From a checkpoint of a small audio embedding model: norm layernorm, batches of 64.
Rows from block 2 of a small audio embedding model, named by matrix and row number. Rows with one number belong to one neuron. Each number is 50 + 15 x the weight over its row's rms, rounded and kept within 0 to 99. All counts start at 0. After the name is the row's rms in percent of the matrix's.
After each neuron's rows are labels from the 100 clips, of 14976, where the neuron reaches its largest size: "responds to" is what is common among them; "lies over" is the class under the peak. Only what is clearly more common there than usual is listed. The data: synthesized solo parts of chorales (CocoChorales). In brackets: how many of the 100.
# u: gMLP up (value half) (model.blocks.2.mixer.u.weight, 576x384), inputs 128-255
# v: gMLP up (gate half) (model.blocks.2.mixer.v.weight, 576x384), inputs 128-255
# out: gMLP down (model.blocks.2.mixer.out.weight, 384x576, transposed), outputs 128-255

u.404 103:43 65 36 48 64 40 19 72 53 24 55 46 86 58 52 39 69 55 27 35 63 44 49 49 54 66 25 42 46 53 65 27 31 44 65 48 39 50 35 50 74 39 34 38 50 50 56 42 58 43 75 27 20 32 46 34 67 76 27 36 32 46 56 59 54 68 45 49 46 76 42 34 44 39 51 83 41 50 38 38 58 57 37 20 50 53 61 71 51 56 46 60 38 63 83 65 53 48 31 42 51 40 30 38 39 66 68 48 64 26 57 36 34 80 46 84 30 81 59 47 34 34 50 72 20 47 47 25
v.404 108:25 51 48 49 78 46 21 51 38 46 30 84 54 46 46 61 52 25 42 55 46 63 53 63 72 36 55 54 69 58 64 17 57 50 65 35 13 32 31 78 37 54 34 54 33 39 24 62 43 59 35 56 37 47 40 38 59 51 55 60 58 63 67 65 64 24 54 84 46 55 58 55 57 41 72 25 45 46 54 41 56 44 35 66 36 53 57 64 33 57 39 36 51 66 35 54 72 62 28 56 42 38 53 51 44 86 35 52 54 64 35 52 45 41 46 65 59 27 64 55 71 23 38 66 21 65 61 57
out.404 105:46 24 57 79 31 53 60 59 54 62 27 65 50 52 64 30 23 59 64 42 37 51 61 61 26 46 57 72 44 35 48 52 50 57 48 65 82 37 56 27 70 58 46 37 84 44 49 53 53 37 47 18 71 32 49 58 46 38 60 45 62 81 60 56 51 30 66 94 28 44 29 54 14 35 51 10 32 35 34 55 35 48 69 49 24 35 36 37 46 38 38 46 70 36 36 62 49 60 25 41 32 61 55 30 37 49 57 44 53 57 38 20 54 27 41 26 60 58 62 19 40 47 77 67 69 58 82 43
responds to: clarinet (92); note F#4 (40); note F4 (32)
lies over: F#4 (35)

u.156 097:48 76 42 45 54 55 69 54 33 49 49 48 51 59 37 81 54 65 32 49 30 47 52 43 56 57 50 70 38 47 28 55 52 55 50 25 40 68 83 40 69 47 70 77 13 43 29 39 55 57 69 39 19 42 59 39 46 24 49 40 65 81 52 00 67 46 33 67 26 45 47 57 35 72 61 80 20 44 40 63 47 49 43 44 52 38 36 44 46 38 33 57 54 41 31 65 69 29 55 45 44 47 46 75 37 38 49 53 37 61 35 53 55 67 63 56 49 69 50 81 32 60 41 65 65 56 47 47
v.156 102:77 46 57 58 53 40 29 57 42 54 57 66 39 70 26 67 38 36 35 29 31 52 45 70 25 48 54 28 42 49 33 36 82 58 59 59 45 38 70 32 32 43 60 53 34 46 69 46 72 56 57 59 66 16 25 61 68 53 48 53 51 63 55 45 61 28 38 46 44 62 44 53 84 55 47 65 47 71 48 00 49 30 49 37 57 55 61 62 42 40 51 65 57 45 48 78 74 39 41 48 40 38 76 56 58 73 69 81 62 22 12 62 58 35 44 37 64 46 29 36 67 59 77 49 71 51 51 46
out.156 099:32 38 29 59 54 36 32 29 44 18 40 58 64 38 48 36 12 30 47 35 69 83 35 30 63 71 36 32 49 85 49 29 47 26 59 63 50 30 49 12 55 78 31 81 71 43 65 46 67 37 40 74 55 58 51 81 31 47 43 53 57 49 35 47 48 61 78 01 73 44 62 56 68 20 65 29 53 38 46 42 28 40 55 60 61 61 65 61 68 34 46 35 71 54 53 60 68 73 33 36 72 66 42 26 55 49 64 43 49 63 46 60 13 59 57 45 54 21 53 41 56 28 83 55 34 26 56 48
responds to: trombone (86); note F4 (33); note F#4 (28); note D#4 (27)
lies over: F4 (29)

u.273 094:32 51 48 63 44 65 60 38 41 60 71 53 53 59 55 50 29 41 74 48 27 37 44 66 45 72 61 63 71 48 43 63 27 49 37 49 60 50 50 44 63 67 58 73 52 46 46 83 49 39 66 59 27 62 63 46 53 64 47 63 65 75 36 60 61 70 77 62 44 43 44 21 62 43 82 32 37 62 49 54 37 49 47 27 58 66 40 28 46 44 65 38 49 78 54 57 50 39 39 46 28 39 50 37 30 48 22 54 60 38 75 20 62 68 47 41 47 74 31 46 43 41 65 43 21 39 58 45
v.273 100:45 27 35 58 55 44 23 29 71 55 18 41 51 63 32 58 55 54 41 59 47 63 72 47 25 83 42 19 42 68 41 57 45 43 40 68 29 49 57 73 42 65 67 41 56 42 60 47 71 51 37 41 58 53 27 43 51 51 44 41 28 49 50 25 65 76 24 66 63 42 25 30 29 66 60 67 42 40 56 68 40 63 34 50 64 59 19 42 40 67 56 56 78 62 84 34 57 64 55 62 80 37 58 50 37 32 27 62 18 67 49 57 48 52 16 64 36 47 75 41 45 67 34 51 47 80 49 42
out.273 099:51 49 52 63 52 58 86 67 48 49 37 48 43 68 61 54 43 73 57 52 54 41 57 59 42 28 13 51 25 71 56 51 27 39 67 32 44 47 35 69 63 50 46 57 36 52 58 14 72 62 41 83 56 40 43 35 47 61 40 52 44 65 24 32 48 42 60 44 78 74 44 99 43 41 71 26 60 37 64 40 59 55 53 43 46 53 85 62 65 61 48 70 81 42 43 66 76 78 30 60 36 21 67 66 88 45 64 32 54 74 57 37 69 61 56 56 63 44 47 63 47 63 40 62 63 55 71 56
responds to: trombone (76); note F4 (65); note D#4 (29)
lies over: F4 (61)

u.240 094:58 81 44 46 46 48 37 49 52 52 36 50 34 44 54 62 65 69 73 47 23 63 53 52 44 65 23 77 29 76 45 19 16 45 43 39 20 15 56 61 27 46 47 47 38 41 48 59 47 45 67 34 55 62 61 33 45 68 23 19 70 67 33 29 53 67 54 42 69 45 64 47 67 51 72 63 26 60 51 50 40 27 52 30 58 75 15 53 49 60 34 56 67 51 31 44 51 80 47 48 42 21 61 21 37 38 45 52 53 29 52 65 81 56 31 21 51 49 57 46 57 44 70 69 24 65 66 45
v.240 088:55 55 55 27 44 45 69 69 61 71 39 56 45 66 40 67 43 59 55 40 24 48 43 28 62 59 41 39 39 62 26 56 51 51 38 50 46 52 58 68 52 44 33 60 48 20 38 66 66 37 45 43 37 32 67 82 34 57 58 53 48 53 51 23 40 46 66 74 42 53 42 37 62 55 55 43 32 96 50 61 57 53 59 59 53 49 56 48 41 56 18 24 58 59 56 46 36 26 62 20 33 57 71 59 73 40 50 34 53 20 40 39 37 60 48 33 59 62 53 61 44 51 39 45 59 24 43 38
out.240 087:64 64 66 42 67 41 69 73 28 59 34 68 57 22 48 45 50 69 44 50 52 43 50 37 57 74 63 02 28 35 30 41 27 63 32 68 30 32 43 60 63 60 46 81 40 38 40 34 45 55 52 48 59 56 51 60 51 63 44 66 47 28 43 22 59 47 66 72 45 85 45 56 36 42 62 45 60 25 60 43 49 65 73 47 37 58 46 63 61 48 20 57 64 38 47 49 50 45 26 72 48 63 31 59 60 37 38 26 41 62 44 16 58 46 35 42 47 42 31 71 44 75 41 33 65 36 75 64
responds to: trombone (42); note D#4 (37)
lies over: D#4 (27)

u.413 100:49 57 59 35 50 21 57 35 52 17 52 31 78 51 55 59 41 64 66 54 46 25 31 17 48 43 50 65 50 33 57 18 42 40 45 51 28 45 74 37 34 44 45 35 32 54 32 32 73 55 53 59 50 53 52 47 61 38 45 31 80 54 49 31 54 44 71 52 44 64 76 49 29 71 75 39 46 36 56 69 73 40 33 30 47 60 38 58 82 51 48 55 37 73 66 61 67 38 26 37 58 44 56 36 39 40 31 45 50 53 74 89 40 20 26 31 46 69 57 62 48 26 30 72 30 83 63 74
v.413 113:32 47 13 68 49 59 54 21 47 27 46 78 46 58 40 36 39 73 33 67 59 76 45 37 34 31 57 48 58 42 50 54 48 07 34 48 56 44 48 55 27 44 64 67 73 52 27 42 55 37 50 58 43 29 60 54 35 52 50 47 56 32 41 46 58 59 50 56 45 54 48 53 65 54 41 60 58 74 64 47 63 44 39 63 50 17 45 47 45 75 41 54 68 68 67 39 72 55 63 56 71 74 28 55 86 72 77 60 73 53 56 42 53 99 46 66 81 52 34 39 22 48 54 52 52 42 64 80
out.413 099:25 32 25 69 50 53 49 71 45 44 78 51 28 52 38 30 53 38 47 67 69 72 37 46 53 63 73 45 37 70 71 54 54 63 52 56 71 53 54 30 41 61 51 46 31 47 39 53 29 36 31 52 68 64 69 49 60 41 51 39 68 29 54 59 51 53 48 24 57 40 80 37 54 66 49 55 58 40 60 42 38 47 51 41 67 45 82 80 36 59 17 41 51 76 48 22 45 84 67 44 55 48 43 57 59 26 44 70 37 36 31 54 36 70 45 74 49 55 38 38 56 53 86 60 72 31 62 70
responds to: horn (78); note B4 (53)
lies over: B4 (49)

u.106 107:58 38 53 24 41 40 67 50 26 82 69 57 46 28 41 51 47 31 61 65 62 61 31 58 49 47 59 64 83 21 63 45 53 32 57 60 38 71 40 65 36 48 79 66 79 32 56 58 51 19 65 46 55 47 42 60 57 73 45 47 72 64 28 38 43 48 65 35 62 51 62 48 59 55 36 47 34 18 29 48 56 36 80 41 71 47 42 52 35 32 49 46 37 32 54 40 62 82 41 54 38 39 44 46 41 60 78 33 85 52 26 49 39 59 27 51 36 75 63 42 45 49 32 61 50 54 52 55
v.106 101:54 44 49 47 46 50 70 54 53 42 40 17 50 25 28 56 44 59 58 43 26 57 54 92 78 48 41 43 63 07 54 53 43 22 41 46 37 58 65 12 58 71 62 33 65 69 20 55 49 38 35 39 50 45 27 59 43 34 58 71 69 14 29 66 66 50 32 70 44 41 38 51 50 53 61 58 46 40 51 54 44 68 52 52 62 68 43 25 32 43 41 33 34 59 35 70 63 41 61 34 43 36 47 50 39 56 48 70 88 65 55 45 60 52 34 78 38 47 46 41 35 14 40 39 56 55 49 58
out.106 103:44 57 60 51 48 31 51 49 53 47 55 26 58 53 41 36 63 52 39 33 41 42 43 23 54 63 44 59 54 51 34 32 28 59 34 35 37 42 61 68 56 28 31 59 44 49 56 56 64 46 52 60 36 43 44 61 49 51 90 47 86 58 65 55 42 35 65 50 50 71 36 51 22 76 82 55 67 59 69 34 29 68 50 28 64 42 47 30 49 40 41 43 41 86 32 54 54 39 31 51 56 45 61 68 51 43 74 21 56 25 34 47 56 70 64 60 42 39 68 59 60 45 65 25 46 32 51 66
responds to: trombone (60); note F#4 (32)
lies over: F#4 (26)

u.472 094:57 52 56 45 20 68 16 63 35 59 70 59 54 62 54 48 28 70 56 67 66 61 34 55 40 50 37 45 55 67 48 73 32 59 70 64 44 48 32 53 47 67 66 33 56 59 53 73 52 43 56 48 54 68 62 72 50 63 43 65 38 70 45 60 64 19 40 29 60 38 26 41 47 43 46 57 21 64 37 44 26 38 57 54 41 46 39 35 67 67 63 46 56 35 30 89 44 74 46 46 52 47 68 74 44 70 82 35 48 48 35 67 69 62 44 61 28 80 84 64 48 79 57 43 41 39 76 37
v.472 103:47 67 44 49 89 50 58 42 62 53 38 14 48 44 70 65 59 55 65 73 61 58 28 58 73 43 53 65 71 59 45 30 46 51 50 31 60 53 78 57 43 73 49 45 80 39 67 52 56 37 71 29 55 63 44 20 49 48 65 66 39 64 31 72 39 61 55 36 60 58 35 53 64 45 60 87 56 37 61 40 31 64 00 46 42 58 56 34 47 39 48 58 62 55 65 58 67 52 65 56 32 48 40 34 91 43 46 45 60 54 29 52 55 37 44 26 39 51 49 35 42 69 44 63 71 57 66 45
out.472 096:59 32 43 75 53 65 56 62 29 60 37 55 50 48 33 51 56 57 34 59 30 42 57 50 36 50 47 33 66 34 46 37 86 48 50 54 43 48 73 56 56 45 62 47 78 40 53 53 72 76 44 57 58 59 42 69 31 23 69 55 40 77 64 55 14 40 66 69 84 66 43 63 45 61 56 19 42 52 68 68 34 37 46 45 56 71 44 73 39 62 47 43 42 61 50 38 40 62 24 44 45 93 59 23 59 73 42 59 37 43 17 44 23 56 34 52 49 59 75 65 49 27 53 68 48 53 36 61
responds to: trombone (89); note D#4 (43); note F#4 (34); note F4 (28)
lies over: D#4 (37); F#4 (27)

u.104 105:27 38 63 37 73 51 51 48 69 62 43 39 47 44 19 38 61 50 63 38 62 63 83 64 41 51 24 42 51 32 17 43 56 24 39 32 56 65 64 51 55 33 52 23 65 33 60 72 48 62 62 68 45 08 48 52 61 53 35 43 47 50 54 32 43 43 79 59 38 89 60 58 71 30 37 39 68 56 68 16 65 42 70 73 27 62 66 60 34 34 53 43 51 44 41 42 39 68 48 39 30 34 50 53 36 53 57 34 55 51 44 45 16 52 69 54 62 44 43 41 44 82 39 41 64 32 50 54
v.104 101:48 63 58 40 57 60 36 44 52 60 54 49 34 60 67 49 31 29 38 59 39 38 63 69 34 50 50 36 48 60 51 66 51 27 36 41 41 54 60 54 45 22 76 61 43 61 59 54 61 49 23 51 70 31 27 51 51 63 53 41 35 27 38 64 62 52 72 49 51 48 39 38 55 64 61 43 45 67 24 67 40 33 81 42 52 50 38 49 50 28 48 54 58 48 46 34 49 47 42 35 54 43 41 42 80 63 44 78 27 59 49 23 45 23 47 78 65 79 29 30 42 45 25 46 68 62 75 27
out.104 104:67 63 42 64 64 68 56 68 48 23 56 50 67 55 73 53 56 27 30 77 64 59 58 49 68 38 54 67 31 54 50 59 66 63 51 73 41 44 58 25 67 42 42 56 46 38 41 58 43 53 44 56 70 24 52 53 40 87 58 51 33 47 48 43 50 77 47 33 51 49 68 26 42 59 38 33 72 23 29 54 54 69 33 18 52 36 68 38 45 61 37 46 54 28 73 50 51 42 71 80 62 30 71 80 52 41 43 41 49 51 52 54 78 61 48 40 30 57 45 50 89 25 34 33 47 54 15 47
responds to: clarinet (100); note F4 (59); note D#4 (29)
lies over: F4 (45)

u.66 104:69 45 59 70 57 45 41 28 30 53 47 51 52 59 59 74 66 74 40 70 35 57 34 26 48 43 72 35 31 42 31 36 27 44 35 48 31 32 68 41 78 20 40 49 63 60 53 56 74 32 72 57 48 45 49 52 61 55 56 47 56 59 17 64 52 54 43 38 42 71 56 59 67 52 68 47 56 26 24 43 76 44 39 47 34 49 71 59 48 52 51 25 44 68 37 64 52 53 58 66 57 39 50 73 66 48 53 47 58 61 40 45 58 56 55 51 69 75 41 60 49 48 43 31 27 47 52 42
v.66 103:43 64 81 59 68 39 86 47 52 56 72 62 73 26 54 41 69 39 47 50 20 56 32 53 63 45 59 35 35 47 61 56 46 48 50 49 44 70 37 35 51 45 84 48 65 47 38 54 53 53 57 34 36 44 63 73 45 57 26 48 58 73 72 52 45 44 27 71 59 72 49 63 67 39 36 51 55 81 55 43 40 45 46 76 52 74 55 55 47 66 75 40 47 29 43 32 62 69 40 36 43 60 44 46 70 35 52 27 46 54 63 82 29 52 31 35 55 59 50 49 53 61 30 47 37 72 63 48
out.66 106:40 34 37 76 59 58 72 43 37 39 60 40 57 39 55 64 38 53 41 64 31 25 79 53 75 69 39 16 57 46 58 23 41 47 53 80 47 89 48 33 47 47 63 57 42 31 66 43 30 43 43 60 52 15 53 70 51 50 53 61 35 54 62 59 37 39 49 47 49 47 31 48 72 29 39 43 52 56 65 62 42 50 58 59 19 26 39 65 49 42 39 55 42 70 69 45 72 45 42 39 71 44 72 09 47 62 63 61 60 48 70 59 49 56 60 77 67 38 69 27 99 49 55 70 31 42 57 60
responds to: clarinet (79); note F4 (51); note D#4 (27)
lies over: F4 (46)

u.41 095:59 86 60 65 55 52 47 29 58 75 64 41 71 28 57 49 56 35 44 69 32 38 47 59 49 42 31 41 24 24 62 31 52 44 53 33 41 50 61 37 36 33 35 33 57 43 67 39 17 52 47 46 22 55 21 33 82 53 47 26 50 62 20 60 24 46 48 56 73 34 53 49 56 51 33 58 48 46 65 51 46 39 69 36 46 33 41 50 32 61 44 51 46 53 64 64 44 64 44 52 50 36 52 56 70 59 39 53 35 70 54 73 48 67 58 41 59 53 54 48 11 53 87 46 27 67 38 66
v.41 088:70 54 42 47 47 25 69 33 74 58 53 53 32 44 43 25 52 65 45 61 58 34 50 71 47 50 58 57 48 47 46 22 59 40 64 56 66 39 77 31 52 46 51 70 80 37 34 57 53 62 56 54 39 31 48 38 59 69 40 56 38 46 45 33 51 45 55 20 42 67 51 37 39 29 42 63 41 26 45 62 62 36 35 32 29 70 50 56 74 65 45 47 58 46 49 34 42 73 51 71 47 63 41 33 55 87 57 76 95 54 80 46 47 58 71 58 63 57 40 36 49 73 61 54 41 62 52 64
out.41 093:25 24 56 52 81 32 52 22 57 28 26 72 47 63 65 54 22 64 66 59 46 80 52 44 59 67 63 24 24 57 21 53 74 42 62 45 40 36 49 58 66 80 70 33 68 62 35 51 59 35 54 54 57 46 61 29 61 45 38 50 47 40 50 46 62 65 51 64 56 51 65 61 71 49 43 46 55 71 39 61 41 46 29 48 72 26 78 73 23 34 61 50 52 43 24 48 72 48 34 39 65 42 57 50 21 46 53 60 59 23 70 65 57 60 56 44 26 49 47 33 83 52 37 53 74 57 36 61
responds to: clarinet (51); note G#4 (31); note G#3 (28)
lies over: G#4 (25)

u.157 095:34 67 41 38 39 42 37 76 43 57 61 49 40 27 57 35 59 49 28 59 49 35 77 67 51 59 64 42 33 46 47 26 05 27 57 41 54 59 61 34 50 34 35 47 21 68 19 31 33 49 53 47 69 58 52 41 29 68 64 59 65 75 47 30 52 38 66 52 41 86 73 30 24 67 67 39 39 30 39 46 51 49 59 54 53 56 72 51 57 62 34 43 41 50 55 60 19 76 47 55 49 42 29 46 38 51 67 55 65 53 57 32 33 38 67 70 46 46 71 36 39 50 53 32 58 46 32 41
v.157 101:83 61 49 56 42 41 53 62 50 74 31 54 42 65 37 36 52 82 69 44 35 64 30 68 49 40 77 65 55 65 84 28 41 58 45 52 67 61 52 68 59 47 63 30 39 37 62 52 44 42 57 46 19 55 52 62 61 27 53 66 49 62 71 53 24 45 43 73 48 66 52 65 49 73 47 51 60 18 70 62 26 57 65 26 58 49 40 47 62 71 74 49 38 43 44 53 58 28 36 50 43 54 47 42 57 38 59 50 57 39 35 57 63 48 43 48 69 18 70 49 52 40 51 55 51 38 41 63
out.157 096:56 26 55 68 25 45 48 79 36 46 60 61 56 58 80 44 40 30 58 36 57 39 55 30 49 39 14 51 31 25 81 40 31 54 31 50 42 24 49 47 57 39 55 32 55 68 30 44 61 45 45 52 72 52 47 20 80 49 71 61 18 45 43 71 42 48 25 70 53 48 33 69 35 33 34 61 61 48 56 57 69 48 14 50 39 15 51 59 79 36 44 58 52 52 23 48 72 59 47 84 65 66 75 77 70 51 34 47 66 39 36 44 67 44 59 51 47 51 74 38 40 44 39 50 77 51 43 60
responds to: clarinet (100); note D#4 (44); note F4 (31)
lies over: D#4 (26)

u.193 097:49 47 48 68 62 53 61 19 62 39 75 57 55 76 40 48 64 47 38 47 59 96 48 41 41 69 43 56 52 34 67 59 41 39 47 62 52 35 44 54 51 52 38 45 23 63 56 66 48 55 66 66 83 51 41 33 57 70 56 44 46 61 44 51 37 34 53 51 60 36 28 29 52 47 45 51 63 59 27 57 73 47 53 39 67 42 58 44 33 39 57 65 48 37 57 62 44 38 51 57 32 60 56 51 21 47 36 39 41 62 39 48 60 37 79 59 54 37 31 59 95 50 35 31 52 64 65 37
v.193 095:35 50 34 35 47 54 78 50 50 55 63 76 68 61 56 82 40 68 31 51 42 45 59 41 28 94 36 39 44 37 55 44 72 51 48 72 68 71 52 40 13 46 72 57 45 37 39 21 53 66 44 28 28 53 58 36 49 56 82 83 52 43 29 23 54 41 44 46 47 35 55 48 37 32 51 59 28 62 57 63 56 58 57 59 57 62 49 35 49 60 45 46 20 40 86 50 61 50 47 52 34 51 61 52 52 62 43 35 47 71 30 50 46 60 49 69 60 47 52 62 55 52 56 68 72 61 47 49
out.193 095:49 35 40 42 57 70 52 46 73 34 75 36 24 48 99 58 48 60 28 50 39 39 51 59 57 69 64 41 82 44 46 55 29 65 44 52 34 67 70 45 23 49 50 36 69 99 62 57 46 68 29 59 29 64 67 43 73 71 58 53 52 45 50 37 66 79 27 38 56 67 30 46 48 44 40 39 61 45 77 29 34 39 58 46 52 30 21 69 32 45 63 57 50 49 55 45 52 38 35 60 62 42 46 41 49 48 51 41 73 36 41 57 34 57 15 40 50 56 69 65 57 69 41 71 59 55 50 59
responds to: horn (53); note A4 (30); note B4 (26); flute (25)
lies over: A4 (25)

u.392 092:39 59 68 43 55 34 55 38 41 37 59 56 66 60 57 43 43 90 17 71 57 59 58 32 58 23 39 76 49 40 58 72 39 54 48 53 57 29 64 65 39 33 55 34 52 77 69 20 37 55 60 43 45 56 58 81 38 80 61 38 55 38 25 55 27 75 55 52 42 41 26 57 43 22 55 44 45 50 76 43 63 39 39 48 51 40 42 43 51 17 71 45 37 48 71 53 50 40 49 35 46 42 59 51 67 60 63 58 46 76 52 63 28 63 64 48 45 56 38 50 40 65 25 63 39 66 51 47
v.392 099:48 37 62 32 42 84 58 40 55 67 15 53 71 32 55 32 43 61 44 25 47 26 49 52 53 47 52 07 65 50 46 42 23 26 36 58 46 33 38 52 49 61 36 66 57 24 56 69 34 56 54 46 42 30 40 82 41 64 67 71 52 51 48 76 30 40 38 42 05 22 36 48 68 27 59 17 52 50 57 78 46 42 63 39 47 54 54 44 61 65 58 48 53 63 31 52 38 39 52 31 45 67 62 30 69 67 33 46 72 60 53 43 68 22 35 56 27 66 66 49 68 56 58 55 38 51 93 63
out.392 099:77 49 45 61 41 62 87 57 67 31 81 46 53 73 68 23 47 39 60 47 54 67 60 25 54 66 57 62 39 71 45 58 39 40 36 52 47 46 56 33 46 65 61 33 54 43 49 37 64 57 42 59 60 33 48 49 30 59 35 60 26 47 60 50 55 13 35 47 34 31 35 47 51 52 36 38 43 57 48 47 34 56 49 66 65 51 54 70 44 59 50 49 47 44 35 56 48 33 64 54 62 43 46 38 41 35 61 43 51 49 38 47 59 21 50 37 59 73 13 58 60 42 23 39 56 29 40 46
responds to: horn (48); trumpet (27); note A4 (25)
lies over: silence (46)

u.218 097:87 70 59 36 67 40 52 55 13 47 49 65 46 74 43 59 51 68 58 76 36 45 49 39 49 59 65 30 27 29 53 62 51 54 63 63 44 45 45 60 45 50 54 80 53 29 47 73 50 60 45 50 34 79 55 38 29 59 67 56 42 64 51 67 63 49 63 30 43 36 63 67 27 83 46 71 42 20 52 41 48 58 71 56 27 43 33 09 64 58 49 50 62 56 27 35 38 53 40 33 52 22 40 66 50 59 60 47 43 37 37 48 50 73 73 60 53 76 79 76 46 47 52 49 23 68 37 44
v.218 095:60 43 45 66 34 47 67 26 44 38 50 31 30 67 30 41 50 54 52 54 57 59 38 61 16 64 41 67 52 33 53 51 37 28 20 65 79 31 62 39 36 37 47 50 67 47 55 41 45 19 64 40 57 41 43 44 47 71 26 74 58 31 48 82 55 56 61 47 84 62 49 28 56 71 55 58 47 73 50 61 71 63 40 55 57 48 59 77 56 41 57 60 68 67 22 30 44 43 35 50 42 60 38 60 68 46 36 60 60 61 45 55 38 40 27 66 59 54 22 60 69 38 52 31 58 31 33 79
out.218 089:28 47 42 53 25 32 58 54 40 29 61 48 29 43 37 77 55 46 12 31 65 50 53 32 49 33 58 71 23 56 50 59 22 58 32 25 66 88 11 48 45 32 57 56 48 28 60 79 42 46 57 33 24 44 39 44 25 48 36 57 46 57 47 62 45 48 47 65 39 73 58 29 58 62 66 42 45 45 23 35 54 64 29 61 48 41 43 42 54 42 39 51 52 63 60 77 63 51 59 48 66 67 81 44 42 49 36 59 55 40 51 39 32 47 36 63 44 16 38 19 46 40 45 38 55 43 58 66
responds to: trombone (45); note F4 (31); trumpet (25)
lies over: F4 (27)

u.547 103:29 56 45 49 54 33 53 43 52 41 56 60 82 53 40 31 47 50 59 34 64 32 38 56 45 59 63 73 45 57 51 86 66 62 42 25 47 31 38 20 45 61 38 64 59 64 52 61 45 21 35 26 58 64 54 50 48 28 61 73 56 70 33 42 47 72 65 53 57 70 59 46 75 61 55 41 62 49 43 49 38 44 44 44 47 39 26 19 63 34 60 64 40 41 30 40 36 35 56 37 84 39 32 38 99 65 56 46 60 33 42 56 36 66 26 81 28 78 44 71 47 57 64 54 17 45 73 69
v.547 102:93 45 42 39 48 60 49 66 54 53 92 46 46 53 75 56 52 57 52 26 78 49 46 48 55 48 56 62 58 46 60 53 54 50 51 41 57 44 57 49 54 78 63 51 61 72 37 62 61 53 49 71 66 60 76 41 50 35 63 63 55 74 13 60 70 40 22 29 61 61 36 63 41 58 39 62 52 20 66 58 26 37 66 56 60 57 52 48 28 55 61 56 44 63 34 33 45 54 55 41 74 72 47 38 48 65 49 65 33 60 35 59 53 60 31 51 36 54 62 44 43 15 62 33 36 41 43 49
out.547 096:58 68 51 58 29 39 75 42 47 39 49 23 46 41 44 62 41 11 46 41 52 74 79 44 68 48 65 25 60 37 76 33 55 37 33 78 77 40 48 43 60 39 32 36 64 22 46 70 68 55 30 47 41 52 59 27 77 61 57 25 47 41 76 36 51 39 59 55 50 34 52 66 51 70 69 37 62 10 42 49 25 64 56 39 57 26 80 42 31 49 46 60 51 75 64 36 63 53 46 33 19 46 71 49 45 52 56 72 34 32 63 59 41 47 48 61 40 65 49 51 65 79 59 48 36 44 53 41
responds to: trombone (64); note D#4 (58)
lies over: D#4 (49)

u.163 106:36 38 54 53 49 74 68 18 64 53 54 61 55 43 38 54 39 49 97 71 48 53 28 45 34 37 50 52 61 38 47 22 75 52 58 46 23 64 14 73 58 62 68 60 57 44 50 60 38 66 53 23 54 57 56 61 60 38 38 63 47 52 32 18 31 43 35 36 36 57 32 41 60 80 42 59 65 34 14 58 73 49 63 63 22 81 60 68 59 28 36 50 57 43 57 50 52 38 65 76 83 43 40 21 25 67 24 45 53 29 39 49 37 45 72 27 31 65 48 68 47 59 48 30 54 54 52 64
v.163 111:53 45 50 99 82 47 75 67 55 46 57 58 36 58 62 53 20 27 55 63 41 57 46 35 40 46 39 65 28 45 31 18 46 53 22 72 59 72 41 76 46 67 49 44 57 49 56 48 33 49 23 36 50 60 69 36 59 14 53 39 50 32 41 24 43 49 69 28 56 58 40 40 53 64 61 44 35 68 17 43 24 46 40 64 61 24 81 53 51 51 64 55 71 59 17 48 31 73 53 39 35 61 40 54 24 62 35 59 27 63 55 54 33 64 39 58 64 85 33 58 41 74 76 49 68 20 43 84
out.163 109:47 46 63 69 62 33 41 32 45 34 58 74 56 51 56 66 35 54 56 61 49 48 53 25 25 44 45 60 33 39 57 43 24 46 65 33 78 48 96 35 27 32 33 47 47 57 64 30 45 56 50 58 65 74 64 61 74 52 44 23 40 57 54 71 28 55 44 64 36 46 63 38 46 58 88 48 46 39 55 45 24 44 41 46 94 67 32 37 48 51 27 72 23 46 31 36 57 77 15 23 36 46 54 52 49 06 58 35 45 50 58 60 31 48 56 40 43 22 68 51 20 20 50 46 49 65 33 56
responds to: horn (99); note B4 (51); note C5 (37); note A4 (25)
lies over: B4 (40)